config.yaml
encoder_arch: "quartznet"
model: "audio captioner"
dataset: "synthesized solo parts of chorales (CocoChorales)"
train_examples: 39062
n_mels: 64
hop_length: 160
input: "log_mel"
spec_augment: false
win_length: 400
tokenizer: "word"
vocab_size: 56
encoder_norm: "batchnorm"
encoder_activation: "relu"
encoder_drop_path: 0.2
encoder_depths: [3, 6, 6]
encoder_kernel_size: 11
encoder_stem: "single"
encoder_widths: [192, 288, 432]
fusion: "prefix"
decoder_width: 128
decoder_layers: 8
decoder_norm: "layernorm"
decoder_norm_position: "post"
decoder_activation: "gelu"
decoder_mlp_ratio: 4
decoder_head_dim: 16
decoder_fused_qkv: true
decoder_bias: "all"
decoder_qk_norm: false
decoder_parallel_block: false
decoder_inner_norm: false
decoder_positions: "sincos"
decoder_prefix_bidirectional: true
decoder_connector: "mlp"
decoder_tie_embeddings: false
init: "kaiming_normal"
residual_init: "zero_last"
optimizer: "soap"
beta2: 0.95
lr: 0.0039
beta1: 0.9
shampoo_beta: 0.95
eps: 1e-08
precondition_frequency: 16
max_precond_dim: 1024
one_sided: false
adamw_lr_other_params: 0.00097
grad_clip: 1.0
cautious_weight_decay: true
steps: 5200
batch_size: 256
epochs: 34.1
lr_schedule: "wsd"
decay_fraction: 0.4
final_lr_fraction: 0.05
warmup_steps: 260
weight_decay: 0.2
adamw_weight_decay_other_params: 0.05
Rows from block 4 of the text decoder, named by matrix and row number. Rows with one number belong to one neuron. Each number is 500 + 50 x the weight over the matrix's rms, rounded and kept within 0 to 999. All counts start at 0. Numbers have three digits each.
# fc1: MLP up (decoder.blocks.4.mlp.fc1.weight, 512x128), inputs 0-31
# fc2: MLP down (decoder.blocks.4.mlp.fc2.weight, 128x512, transposed), outputs 0-31
fc1.321:548440452464438520458502518455501512469573470527545516512472550497474487446477514512562550460486
fc2.321:554469503491488560531488567488468557482414479605553526501425506548450515513537533495446461480512
fc1.322:472504483495607466504486454559544462437438433475538496429463464496518482504483501567382544466486
fc2.322:474499368466595458496505468471476537505469400500496552475467551583468412440487559525463649452496
fc1.323:486527530495472545525534580416454495486469491520501466538566515539520543564531521547545496493454
fc2.323:481561558505537494590427504435473542441591477518448517513555517433438517510414573493549552497452
fc1.324:488590427482508474520536537478572487446429481461448509454488456532439501456435431512503395539481
fc2.324:512460454535637470580455570506448557468441492464383575512513486544543470559487453552527406486466
fc1.325:446576511453531505512553497493479464490461505512571502513546478562476537493480534540462491568494
fc2.325:488536504462497543562485595484448546472419523472495491464470501525558554467508461529506470474480
fc1.326:531454498507454490487459510530455532467483506535455471509419545483478419489496538519473531481547
fc2.326:449560505511435405504520484555487544498426532523495466517584476457470485454441528495467561470481
fc1.327:525653517503556475543475457476437556436547534430502395513473436483527508541549561582446490467604
fc2.327:497624426507501501541485549557423539432542539561470518531515484477408530566520508611427569418458
fc1.328:513540540488555435572544548477508500469577448467524459463486423463617464449439497596496499554425
fc2.328:533526496489600401559522477499514514420542512486488518501498468467606640487502514444501483477405
fc1.329:427467571536347516465559437596523570504535472513492534474475439459518575561479596496546404593593
fc2.329:574499463487470642524488507536507650500564461488507507481487507477468590570522511413462509535633
fc1.330:453461489480455450408420510593487449539468498382505445555408479543434459437566385533572494473612
fc2.330:430321375436560439497484589444457435492398550534493458566497467464572492473578444402501473530490
fc1.331:505468526491523518433476574473535546515490465460461575478437530481487447422430466558470522472493
fc2.331:484569411547470536501585536494500495495466494515479564528456541542515515541471385466451571495464
fc1.332:465470432469491466485557450452563577487501528508502472495487449538505570451514558526532554499455
fc2.332:489508559556539456563478487402490516536530541547455460431477500536518549435452499495475502536470
fc1.333:542489487485508458479454526525451508469477455502477536493590505509427435464573478466485511538436
fc2.333:462453485508511519544500536484593492512392484527508464509540508524453465547588468491431457454484
fc1.334:534502471433482510453424514476447551528456532496488407540523489521559495566534589489485481493460
fc2.334:463541469434517528422596549477494480446559596432585498495433567551454507463609497501475500512515
fc1.335:488503461521518418554479489530415486567547401543449574436404424470538564443466437469513541481433
fc2.335:532496513516551517484483440465536512566448422493468492574504446465510462505425470531496426416507
fc1.336:495543478647472569483408492552461539572438566594445523381556505511503456483561644467469530515479
fc2.336:478426506512584466480551437554517491511580495532631567477541502480477572500515546498518510438510
fc1.337:461454515453477450515496540478430467491610461553470476538476516435491557455403447428523508536502
fc2.337:544429532464465566459521444537451424555557508561505561573550455464503564527474491431586483547515
fc1.338:511508500474495533555513553493545455510471460504530478481514516603517460375467498488494545560515
fc2.338:481475490496499435438567452466542522431464485473477496518537514568493486463397505545500478441499
fc1.339:518507530441526459508507565534526469411483476575458587537465527492401455462482467539515471427507
fc2.339:444465473460524491502535498467542559575440462545522478494453522481508488537512498492448487506449
fc1.340:459506534423545562513592519505509521384550541515511483481475457451528481438459410538564516494391
fc2.340:510518489595438487473594498525531598436398541486542532520453581539479574459541502445433352425527
fc1.341:600545414408449548402527561415472448429391524653538532519545475427516565473412561350604582460485
fc2.341:585415570406491478455551496494466512508491489586438498432531488486536551489438510392495560471447
fc1.342:420533444526460442555386630500455517612516499476521499507496559668460499602521557432426582591501
fc2.342:507525400516531491505492631461468559406418481453505531473480520502505460560568443421442537428451
fc1.343:500694583521519503449524532555502490566542397460462614466575493350502475495500486467393490452554
fc2.343:426602543571475539423499646444444539554577524484450493538605465441453503515527396448517446545537
fc1.344:526464484422488369597513453453631408440515578598484411508529515458444563576356562475451537564483
fc2.344:515532494312539363577511549488586499427420499467502511452455533486500585480502678478487634430531
fc1.345:486542515511432488556533496431528479447450515451540428505491478515572489547443518529511528564553
fc2.345:469577595525437509491536407476447545540565511585468567559513552510470502464448460485547522472586
fc1.346:505524569498491429571499414448512434443519495440565539598489458476391464565474535517457434490531
fc2.346:556526553534452465510480462546459495470402540492446493486457555517573523501431536532402546608587
fc1.347:525496460466547521544399523488548449450540535499515464517559381574388478619452511536471536554513
fc2.347:526519506382523513516385561526565515439438629404551514478507463480504540575466473546569447469529
fc1.348:591547520556513563557497526554461484523534490538508432510405511523435562453471492472513489561395
fc2.348:506526418531511489468535535523459480434495492463402552479510438506511489519567461488462478553470
fc1.349:464473442523455456498556527505436514521522466546514525469470532520478524469524518513544509569459
fc2.349:478425574477500474473453429479475499479543482578487549515475541511464459420508503507440490514477
fc1.350:367522422589576548444460394412580486647597459477584387360483396449463537416623474435512466556453
fc2.350:505506466533525604366502477475659527567639432539598468429360445442663486530678497446480439470474
fc1.351:530489480468442511388427494492473469505572493528493515440563555585467424571583386514465563508476
fc2.351:498466532545575505529434495551457477468569493523527478442480526573443477381586488533489494398504
fc1.352:594489538498530525438431635529540439539433470509553499489553585411529539499488477483511465604465
fc2.352:579525513466562478479473525540484492471501518463465472488466554449490476538491529536529556464569
fc1.353:531592503389375498524476476507508566506553615498591526536426447466612519553483447511528459538566
fc2.353:517520551515418487533507516474520557527508474512504429568461394526563521529541460430567482497424
fc1.354:502533562431518463500472474513566503477516547489513441492470469569470452561523399557476481474515
fc2.354:461524521407544521473493532470523527534462478556537489602479519565453455614555471536508562420562
fc1.355:514468510439515509536491475521491566526504545549449480462449444461438502467488536468460474472427
fc2.355:476473462379405422532634448509535581453469524495499543521441536577529425480505540505479527459526
fc1.356:533567527521503480535480700594521545548544421481486488436407495409472514455573478583465407533518
fc2.356:430446417489538536493602607469558527460573529576546490574484439416521509446542389591529545451564
fc1.357:510487493408474511528479439495593525539566532442533486490463476526518516553483488479521479490496
fc2.357:492467474568512501503458542484486548482475495461566474560459543511428458506411506502515509516434
fc1.358:478591475624484457455548644499563440530541461527480516601532416482526555499539430438481467518512
fc2.358:536496545581482481517478546646454566502495475503517524535464456495518535555560506525502549513494
fc1.359:488542444474525507489460564475520461495417533492601510551565453527461696484516409479501523485454
fc2.359:546472502481534493512435517463483362463414529495467543503586569518558488524449400502503537564529
fc1.360:485456518478439477531582467393449410477522534491465522557512528454472536471457494455453396490528
fc2.360:436574461563548495541447452510424354583515597300462508509482405397460439474546660535397420572504
fc1.361:555513500531585520554557462550429484449569517489473431547392519537523531526533412461520472507492
fc2.361:534513492558512546517503553574421531488525500507519461553385444508481537499481564503511416533492
fc1.362:577493496593479476571455480374560551506533486556406544478555548572515470402461510395499549479652
fc2.362:532519503519578507490502472498475508462486537679484517493612556500597441546522479503540611533540
fc1.363:587535473575488594582502431530464502513410631417473592552434470454384516506466511445559428528561
fc2.363:460493576626586533560481498487454498497460553474507478499502521527506431483583476426533390514491
fc1.364:472521429450539506583407518507499508580516516494559503495498486459462485518501496407482512557468
fc2.364:501501469539492452500474520502461495463513555513473529371532545495564544525479481525480453493452
fc1.365:675554489511472556500436473574502436573523478438515557505595525452573532537556454545459475424422
fc2.365:427388503410434466426470475416566493561429570478476508439457594528529504472412428531396503497456
fc1.366:545457498511519516509606524437508532438532499520407513456533511461471641503564509457424520514494
fc2.366:516484421509472467478585514499545527483527546605493480511467437486508533471486469620486467525460
fc1.367:437555481522493521438415487507498574356364477530565584501490427457627485520477533447513437505459
fc2.367:488460583469486482538572534480541428566446469421526531415477586494557574418476455409512463497534
fc1.368:544542509497471465524475444534455522509538502443513512500498553525548483545500512448453564511477
fc2.368:494477495542549516506489451494542465511455480547451467520503522538493472579457502579526462470447
fc1.369:485524460483543493562572563492538577524497434573472554457398561476489503528404415559490535522532
fc2.369:435460474494515483427499554444561464602498531537509542479483499452403418475425486403551464528540
fc1.370:454575500430530441530504488545563551512550459509463471485512503543447562506512475595560552519459
fc2.370:576559600513539461618553506532548529484491538472521492483485510466476471532476434520518569482460
fc1.371:508460536383497455450445556482531500520448431531505476520477481418412509463483446545475484502527
fc2.371:484469452463515448495523529488511417425518492528543537480483458465482499509451419514449563442576
fc1.372:448494519466514472515552477583490420520450504512442533365551466530407538510613498512521626515499
fc2.372:490458527461554517575513493460442385543544588531434427457582522557447565479567585589560490545539
fc1.373:546414482491491510465524476579474568497504491505447486372530525447569483579568425452472572590465
fc2.373:554459572535513449584508551613516442478519460536450524512512467492506472572541463546522483522388
fc1.374:503451569449506461488389516506525493510451476454534499560515424451461516598494483501588513540505
fc2.374:534462544516475550542521548560526433433579531502530528444560492583407409530613490429596477465581
fc1.375:594508555513397452555540538537493471484488510443508577450450422569580534468468512484529447436539
fc2.375:488451482490489513402502498538589428538481504543491534577534484472500445425521458508454466459510
fc1.376:498506538535507527577473493509529548468492497585521486556424531426443442470463469442428558496479
fc2.376:446512512476423536484499584584504510536513461566482438543453571513539427489505504460467609443477
fc1.377:556438469400465456530405499492508446528510446572537459518524451515484479470506440518539503492512
fc2.377:505520478477522434451434516520451540470467479536511449511541455488509504534488479427536530536526
fc1.378:581542488496483492488527543462492544424449486591577557481509507496510497521453455486497445504451
fc2.378:482441431496472470574612442507480570542564466507507461548559629572503506509458510430433519510449
fc1.379:551577526477494534459483470444542478535484519538478488497502549507443489442433471479500537525478
fc2.379:550478587559416486490470603498416443538548520508513482449506504519537523482507531468522477458478
fc1.380:542617491440550499542536466527510494515570620439399512543412546390501516475497514544557497566524
fc2.380:501550508494485565535425427551443519543474477460612498532391533447407445456442415533504397481461
fc1.381:527482501461582433532406554442518581515444492522568544503406409473500394484500462394532486533542
fc2.381:511533494533649438537457586476526473647436454484491485565408426514348498454538584481495468617488
fc1.382:511522517517448552538433542518436636513467511513512556544530546491569482490543516551456550545498
fc2.382:518471437509521492467532475457549484566497467588490549443439506575561562566556488504535569523511
fc1.383:358496408505508395511524470512500517524544495514493556549539565518603527400515513513529521504361
fc2.383:492586546545551475470524520392444523533508545453520525420493553502538520409459529584469479479412
fc1.384:403612530553420477462468430501519489446441367462432636475649487508602511511452478508506470654470
fc2.384:458555499576508529472447502466505464570493521490531575547577472410514593527461501594540464484490
fc1.385:543420556532489475483376476488370389537469476383548440528572572503437464531503545514481646541572
fc2.385:476571565494474424520505461574476377507565500455551497581523541536443511479520490494570484469434
fc1.386:459492485463518537524489419474544506510453513507458516465391463539518564458620503489540536516478
fc2.386:431535469567494568510463538467566558509530474507433511408516482522520490435486566491500541561455
fc1.387:530535465433534510509503530465551465529447454528500553499483419355467499555448485538425479505495
fc2.387:544480460490468453526476499460511493532499448483483543476523489433444417482531600444500480505422
fc1.388:525501558496540495435518361569568522443549525501421623529488556479462554477505475603582439552399
fc2.388:498455470483482550443405538570450462436603492616436518593370499476515468499463506514446452481360
fc1.389:459442513474524516420483482578486523465517554559565498396500410459519433481417530483552479596408
fc2.389:486449475446518538454393475590491545474561537543533426429526441551495476514487539475557495545519
fc1.390:515442478448444473525517609484417462554422476501432573535449601433464515545441498520385550426431
fc2.390:431497513510502450522560667397527478535400578512520381429475533361481518576389538514421545455550
fc1.391:532456566460398521483504434445508411468530400523510462501553476475507541483535532525496464445485
fc2.391:457458525500476545484496540550491495553499520453550429482572557507519533443470526526476532586510
fc1.392:520524452449428479477516457500524509494537480518430524523479463484491465437511510507462492496470
fc2.392:413585506414457531483478497521476464442469463494469538525462457563495525452531534477497455522548
fc1.393:543563530481577468458438531389424558528466460487506544508474526517501406475475399411467431489468
fc2.393:466476674552512522482466466494441511501608510506519595397545564497426472531439564484536446523445
fc1.394:550505498515481530566426479516437543395551566538481497457497597459519458500419548521537535431465
fc2.394:441538463458465613485458486431475543506561498532520489541477438492498506443472502437502561386468
fc1.395:493619493421490441468534520475446370532470394520396547495471577481500454492358435512473472507437
fc2.395:472361490487569540437528550478422547511583460520421478493531516450511467569445489502552524502414
fc1.396:526556436453459477560437523432522479517470488463473405490517504442507497514462484474541396517491
fc2.396:404551519498405473461520487446539564505465432544484502434536472468500458584401510510490504448532
fc1.397:589513451446430478403589576496490520423548427500535523509503498481485501409460518415567571445437
fc2.397:562448520490433524496410518438446484535444447536536499447508505580502425416461487436455535545450
fc1.398:508502509552422463547518635479470494532566487452542532455428518484552471535508556507473425535466
fc2.398:492513445539504452602450540513406525562488550428474487492481458448526566546481430463541548489495
fc1.399:503524411534492518514549539540555521517439531501446491550485423534531450439469524489467547447486
fc2.399:523464519484500523511460505513511432496527560500539534477501520429502439461570464512482513463494
fc1.400:462468541484443555486429549633541558458504447474521426512637497529454523530478527499465498500455
fc2.400:547484525529482461477516516455459601413472578389556540460552459546450422480476421415574484460514
fc1.401:488455521495478602532455431496580379503523483526534470561466516580505547532508528497515429544452
fc2.401:579483557483567502470437624503488538502451569475499479542527512551587547424491544486485394566504
fc1.402:492487495502462558443484483521490466465463533460478528559532500403465533449478403522503521535476
fc2.402:506476439502512484460476506507515488511419589495555499462450494526483552556459466437549506490521
fc1.403:509428531489532484559556483545478404471500492501460532493534476491504439458532562445479603546473
fc2.403:488494515542518468514486499553431451535540467474604465535467458526438443523450520502533503493438
fc1.404:529632457524505451508514508506517468529416425585420523479492475518494538488471531465539526478529
fc2.404:450465550459443508501502500453475597535445424560490515542478494491478386504542608439567451463428
fc1.405:470477586426459490445444437534540402454532447561540531490540495551517442473540555395468523517504
fc2.405:481514521362476442434499485518525507350460508462541514427533451565435422493507386384563437644427
fc1.406:608365658432432477544507465608397540451524384546490429521519551440492437525467494424463507390488
fc2.406:508461596450455493529504553637442497494584480553383504538569547588505551456527498430505529410523
fc1.407:499500488422446504565470501531481514487440476520488537503515455485518510456546494429473507523432
fc2.407:470531467586471549555460468525551529443459555416572559518523450460523625565586533524439508481502
fc1.408:507505443536513473565498465585454462507484447518454572469532443523611465572516529498396479633455
fc2.408:531567482537540465517501544431525500641512539539424545541531510425544491533473517573512449517613
fc1.409:503460526606533585480486462528482520417469540496533586495480515440473459449538517442503472606441
fc2.409:503498474542427600570471448429453461511638534459482495414536470415544409432494476373486433477503
fc1.410:428518494432506472458502500454527519599480464564582537492466512498582437537476493428473391586456
fc2.410:538553475482433531499409595456575598610550478475550545323447443536505430515513487447484399474509
fc1.411:489516459453560550498459551522401444506568468507391503503429464458524477432403496493541464521487
fc2.411:516464520477527511497561523528555402568546520469460432575463485498485462500406412485475481432511
fc1.412:525491568475501469532525532561444468477468565589514541472502469477410517558496448528577567516464
fc2.412:492527511556585420483484468491520351436550516523429466515535406511456493447524535548554472439525
fc1.413:492468464548530512451461473455564583651510579481609531579550480644460514476496502563519461462476
fc2.413:537461438559501433454445596439541509533506560501514503521555559549545496445559514425462554455416
fc1.414:510481518528488468474505514512482467466538586541555505526533519478535537466493550502478501543493
fc2.414:533491414535543490501462541485531526536497509492502473537520463470482519490469486519468483466526
fc1.415:535484583526638546545461505486568528615555577465465388512505450504479544482481459569483475521434
fc2.415:444448466520491379547507421606453520551410482484437435440532567501548466521520498555406503510533
fc1.416:449441522482492525538519468574575463507444461547426490550514538519460513392574500517502624517457
fc2.416:485491584498505575477543501460477512491506564456554494488459447496490484475595457569516492500434
fc1.417:493520475510383415449425491622576439550505511459557484577403487532530617518510444570456525448533
fc2.417:508495459488433411463473432539617427446534539483584503636414484471617489405473429523540465492564
fc1.418:584574519468484523535493524421439522527486572514464422511476468593457533485484485384435473552488
fc2.418:513476465475523517538417508430518477523518456498435475446539457527438427546499444498472485511589
fc1.419:458529441544496433418496492575480455496482540529466549453569533535543471451498528552525498521401
fc2.419:436451480572487499465449420479530521557561459518504564500468571534605535555544563475505488404459
fc1.420:516545512575536494591526495501381476476534462610466429557470529506546507473417459453475462500515
fc2.420:516506433548554493527512511601421447526582464532428490595451549495509510488433415493536519526538
fc1.421:603540469533495516512492627553500487613551462405480514375433506492549505461427505537432513478495
fc2.421:533321475459419486514533569545611469485595532538512466475495551485490447466445474526470362412553
fc1.422:453461488443398533493450509513520451411561414538541457545519480503453433442495469409500491546505
fc2.422:532527494548444515495446518461492530502467515580540512406514479516446474512439435524429477563547
fc1.423:496546533422480574563511495548591497480421571459534477535370522523584373561483491381557458507527
fc2.423:455582461480563474509495540537508533503519484462575462512438516525495596437533507432478453480436
fc1.424:595513451506430487460598589452423500507498356500554465554490480554528508577534536480583555483493
fc2.424:488498482491513509498497597448349485389515456483531495474492485479499558463452532532556562475539
fc1.425:491484446469450353529542460535522480454544540475574587434528457454466457501501552472502517462493
fc2.425:472528522520470507565500447445437539505430498541532529398524529526488568512484412467464463506510
fc1.426:430456540533548458489484510517478562509464462498458525563543510513603368572479475508357538582573
fc2.426:497476486440440549454464512515451583597549468527513547539499526437559479591498597495507549548537
fc1.427:505478441517452485478557454477605516521450572519531480479581485613448507408526491489574629510478
fc2.427:590411533542484479408458490438401553484544610474486506494401478538536452458537585555509571490398
fc1.428:650352565378478450492595470481435464555497480605529521633492451431506504521504406406563437386521
fc2.428:480459546553503492502515538582460452469461461586522535529474496593486516432487385476421472469529
fc1.429:591475524533505509518496514538436489466541509559586465516595465459345396515513442481500473512549
fc2.429:496447570514501549560524605535458499488504538450508490472510410546490489495546402534454544520531
fc1.430:426647419479472497437530494395562523542525389582487422509522519582491467428412408508500488538429
fc2.430:520513464402514586495460473417416675432437508548561417490628448624525477476497550500520547504433
fc1.431:463560539432564487483503467544482525494492384589558423472530521436498498410514488458516545541519
fc2.431:465512494483486514508469496463547613443509485513566508502515538487452541519493504446494449451490
fc1.432:468460462453426434523512434487524446415491538495495516482488524503430514506512474473487464468445
fc2.432:486509495598420516595510465554539487431474554530459478521490468492498583423556521469549536554482
fc1.433:482510448505448470499449555545585493455508446464546540533471561556495465540539452418543458506530
fc2.433:505519451504459397474437459529569471435506565466507491522483446444561499495570467566437508532394
fc1.434:538557510472561419486500473596421507469445508459538457476524478484570445478571508549523506555474
fc2.434:530517396436491490494460494490530447500525475467500459525543493573508480527567478560552560482431
fc1.435:542508570492527564475450641531597509637518549499528526471492486405499488440523406610461606405534
fc2.435:510543513460414535473413542482481541569445557579576532479503462415544489543575310453488458395528
fc1.436:565519421508490467492588569528498461526537443456470479506543486491535559526485485571484454454449
fc2.436:468482479488506417443554573493556456474609461488592525454448493468536408478479472514477488451437
fc1.437:500488495510459529513443489506497487537537509475457528525479477498470461481490480493454500517505
fc2.437:523554542464529483504504507470472513522442532392524463536502570535499501518534556476502452494522
fc1.438:493485426655401543482448601571626489435516589527476399482465520425501581490496447485414419516415
fc2.438:477622476586510559480562489458552459432468502537480305509570542557514521485531558496520503433478
fc1.439:560496552544528558560496492508478434449525508528495427483498403472504510507432452539551512459387
fc2.439:516406569435484442483469495467444477537554519457502506476544454493494535457382552493559472545398
fc1.440:481527474568544471502506587551422488518506451497513564495518507539501474517485471508466503503485
fc2.440:515521486547498535483448477481490443551573501499565550503492563479514538525439502486480536454405
fc1.441:412494468538512462536573479486494403390470482577494543433481440419451386390448404518478501521542
fc2.441:489536567528501512536488476564505565509488529418451512524409412492486365475572563581476489496550
fc1.442:455554553430483473508478536568489569545490521453587472479541457468507518563472515499504519606474
fc2.442:478510508511523517498447514557520536510511437476498429464485463440492534579525484442531537497460
fc1.443:438493466480494480534450484495494482515558472516517446449464481564492547429493496580539637560476
fc2.443:444503447543544530443433529419491485379448475444549424611410551491500481453502415512510493513494
fc1.444:420568491490389470500489470445554529511433538523524500473434452516511494418491369560546521524552
fc2.444:538507513519566570451539481493467563446434507532388498546497466489463511539455490531488482573520
fc1.445:459404516535492496508548486465579471462515424565492476436577460477501545522545471454441557514597
fc2.445:498464522534455510445478537500543429386416474439515419461500400454555521445542549504529553510511
fc1.446:546527453541492464606475467414529472405537437463497522564591477464474485396467585548418486531524
fc2.446:538517458517506545500400476581490506471477495601505519508503474453554493410425486509527501503512
fc1.447:446564462558505566542487479459465490439504428432476407466550455494538470458469465474421487549556
fc2.447:575461352478563538543529492608340546483479516548501550481486447559496464394414432498520511475620
fc1.448:453508596502533532544582487514501516522492593587450501557387389451453547559363465448443537484510
fc2.448:500543482535525509566537561428448448493476581470451577545482394447486545537520427443558436488485
fc1.449:487554512425486504482469511510509551451496412433474508497426503469466495409496477450534519556411
fc2.449:458462540483490501551603513477480531494563444534536578510404537501542472497548515485522493492476
fc1.450:459494507450470467460526547491498441489387457576489583528541451547553484364513535541445518509509
fc2.450:490473503525544502527488457462365454451499543624478518551543530498451484519446519528559478444449
fc1.451:520493572556411494429454402556477497464378589478529517495394540508448419495528525387511423451504
fc2.451:572526572591487548402485434525374442479457448474439528525495489434479407408518408390416495438478
fc1.452:475486519426530497405504493547494475535426463431488453490492549519506475530609523465595488518448
fc2.452:530477494524519457544506497461491472513447501468492482548501495630458494568549491516567542513511
fc1.453:543513442547509522505541534511527487467420531526455443433421534526413581507449451454348501585464
fc2.453:506546458523513581446591487522592485439451530409523389526535445587552505464439455486545400523560
fc1.454:473485552521533499535508516508439482501534432564464537485504527484590572494457500492484511482458
fc2.454:523548489515493485441527496444472487466529504496488532531511473479503522488437469526487510509542
fc1.455:577461539497515492578468471595464466528547511420469488581476500491458516537563520442609485556478
fc2.455:488511504558470516530580550515495422487496487501602547509574510547417497511429498463515483553525
fc1.456:468488481538486553546473577508556530490571429570558512549496497524508561472475480579474536451527
fc2.456:474424513441500538449500524451680590514426412504457445527578521517535382576518486462442603532433
fc1.457:498486515449571520556631427436558438544458537538469450482601461505485577600366495505573570486434
fc2.457:454470496397556465532572444434509382513554465453487468518527489487464474552416641436410577584473
fc1.458:404473452507585457587516516469566545469512443535575515451489556463461493524560446474549542533590
fc2.458:481496481516521469471479548568456535484441428414566545512460511489459434566560476569460514471500
fc1.459:520341497560429501532410505537515451549468510475568513458483632471536442479481523568486472449508
fc2.459:518421589603480549564448502535534591482474521505505467488449551475575557437513479649424502508533
fc1.460:546455547587443555588527439529500528466485366453542537512506398511498479509530459461511509562533
fc2.460:529550493584461466577516516522531498497451503477479458485533499472440516495483483431521527519487
fc1.461:505570464476547475472477469461548526485557411469568494447503534499555597531491501620459562569435
fc2.461:554590457460440489523477481496606557497463497492491449440490457515478480434552565580543550546482
fc1.462:530515443544453394501430510483560522618496466502492497451487562463408487456501463512522493528573
fc2.462:451547531511498496514592435438525560525572498387505471625342488467553418491484420508519495503565
fc1.463:519382535572457446516477510508573462404456454489463587487537565441503441509548487493595503438516
fc2.463:473415470562458560586491474438481398482472470455483553495554456499471444405545508461555579387489
fc1.464:524537550421493442506414438491438438495532477506529601522426427478483457554422407431415527549467
fc2.464:552554496509486475478490470519417584558551544548432504545485470454520468473461445577507483482469
fc1.465:400472483417436534511419588455552414500495501505601551503531529504510434584420500481499487517476
fc2.465:522470454535500596526497485521559481545477535496555558486558474460551432506484560473429561584487
fc1.466:543500530422486495518512516446529525504462457486518471521368538594511472471518504515431497477446
fc2.466:542576437473587511517500544486482478480493516460600570460491517556405387485542522451469418482571
fc1.467:508440487427498482444427562503518540565432559462504547478513517425484574479481481543538492489368
fc2.467:494437508454489372582470414552532420580525471524469486496495457407386387472446491462465454530387
fc1.468:563515499494522530462521569496485494540555533461519503462397471558549522499457458484568500511491
fc2.468:533482558528465544514515593559508480439441428500492530531440599454470528449505488424442506589500
fc1.469:433389457511522481423474503467585527478492592468526394457454497561592451419501556490561580456461
fc2.469:542525364419458588502484472469512538422486488395522440436529540516613483448492546493446543512466
fc1.470:533533502449516480450485420453560438508500652631513514457508496590558490485419525514482550397541
fc2.470:583400505523497481528488488500491552587548636556500581485444482577436563453565468500491447481564
fc1.471:502504448540491540497440508590537510502470509527494559449367503523509492492565489470539544517448
fc2.471:423454507526484465413530464582490436470466451501514580512512489589460521419562519482496490555582
fc1.472:416494547514416442495515503568515515453521510500452589531468421507512494479521514457506560480506
fc2.472:504433521503468500561458480517474546503466498475509475466440546433534487486516448500470573582493
fc1.473:520436519458453573413530472543537572436481492482554515505534516453526553514518379427554483569486
fc2.473:534505496535470533481568460598432469483482582483500494525577559522503447403479471505529467478508
fc1.474:421503566472408462426500440538516501465537442502545584458510446456546546513494499624575476489493
fc2.474:459544513513493560520435512517492599516559543529576539413556558531544539524514435503490520528450
fc1.475:409478542492528501519469506474520438569504512507567536487497509544449518532500531498489484522520
fc2.475:559488590471468500505486507483538556522497601446496471500516471490468502592530517485476501512477
fc1.476:548499518512383486525487464519528482496462436494557517570466508556554488516426438447490487454562
fc2.476:534556495487398454453420442550531498527469459465560502547444517513479518499477549473563545452477
fc1.477:475494420479485490600457502543479462559503514506553566465480439486550399536498520464484562534437
fc2.477:494495607514487413577515467539497553602480450422571536452463517471477508479538523504419533522411
fc1.478:609542403584551667436630581511493469549533442510507327474442448473465564526491433557623399655526
fc2.478:501490474540587584517560558493419543507516430497421405447439516496495590568442476492553409603555
fc1.479:460523464543464482549474394563496487564446511455429580650517511495579525522472497536445492526558
fc2.479:533516527470498406524299508532536440522492473448433610538481412530628447590437499556559584407488
fc1.480:497466432466558454477526554499527402450450544537482578488524493428462507506551382513522428463417
fc2.480:424524566561569536483558523482484448374576512557444564500523468536515500508496593517519474552454
fc1.481:550534493482502443480511484522512476470461492570513501528569502507478535472562547547514437482464
fc2.481:490453539540556502474497475505521469412550483404577466505644505401544513535490490561440511536424
fc1.482:488549406500572456530557518519556489503504538497486430532484510528586467503533494534480423488565
fc2.482:454520484505593526523510523484462520540445526527492495508505546503528526537557465448513502521484
fc1.483:489570426520495428497590621482443449572523432419464560486441668397358578566551400467464480641335
fc2.483:550524409557516553512484503503549575474583413520386500477530545480575425475471507536539521594424
fc1.484:518449518515588424469551472511475478534555501546455501444513370534476473344476396502545466587496
fc2.484:458412445447536467481514508505518460501478679537497460467376459500555455439425477484428362480483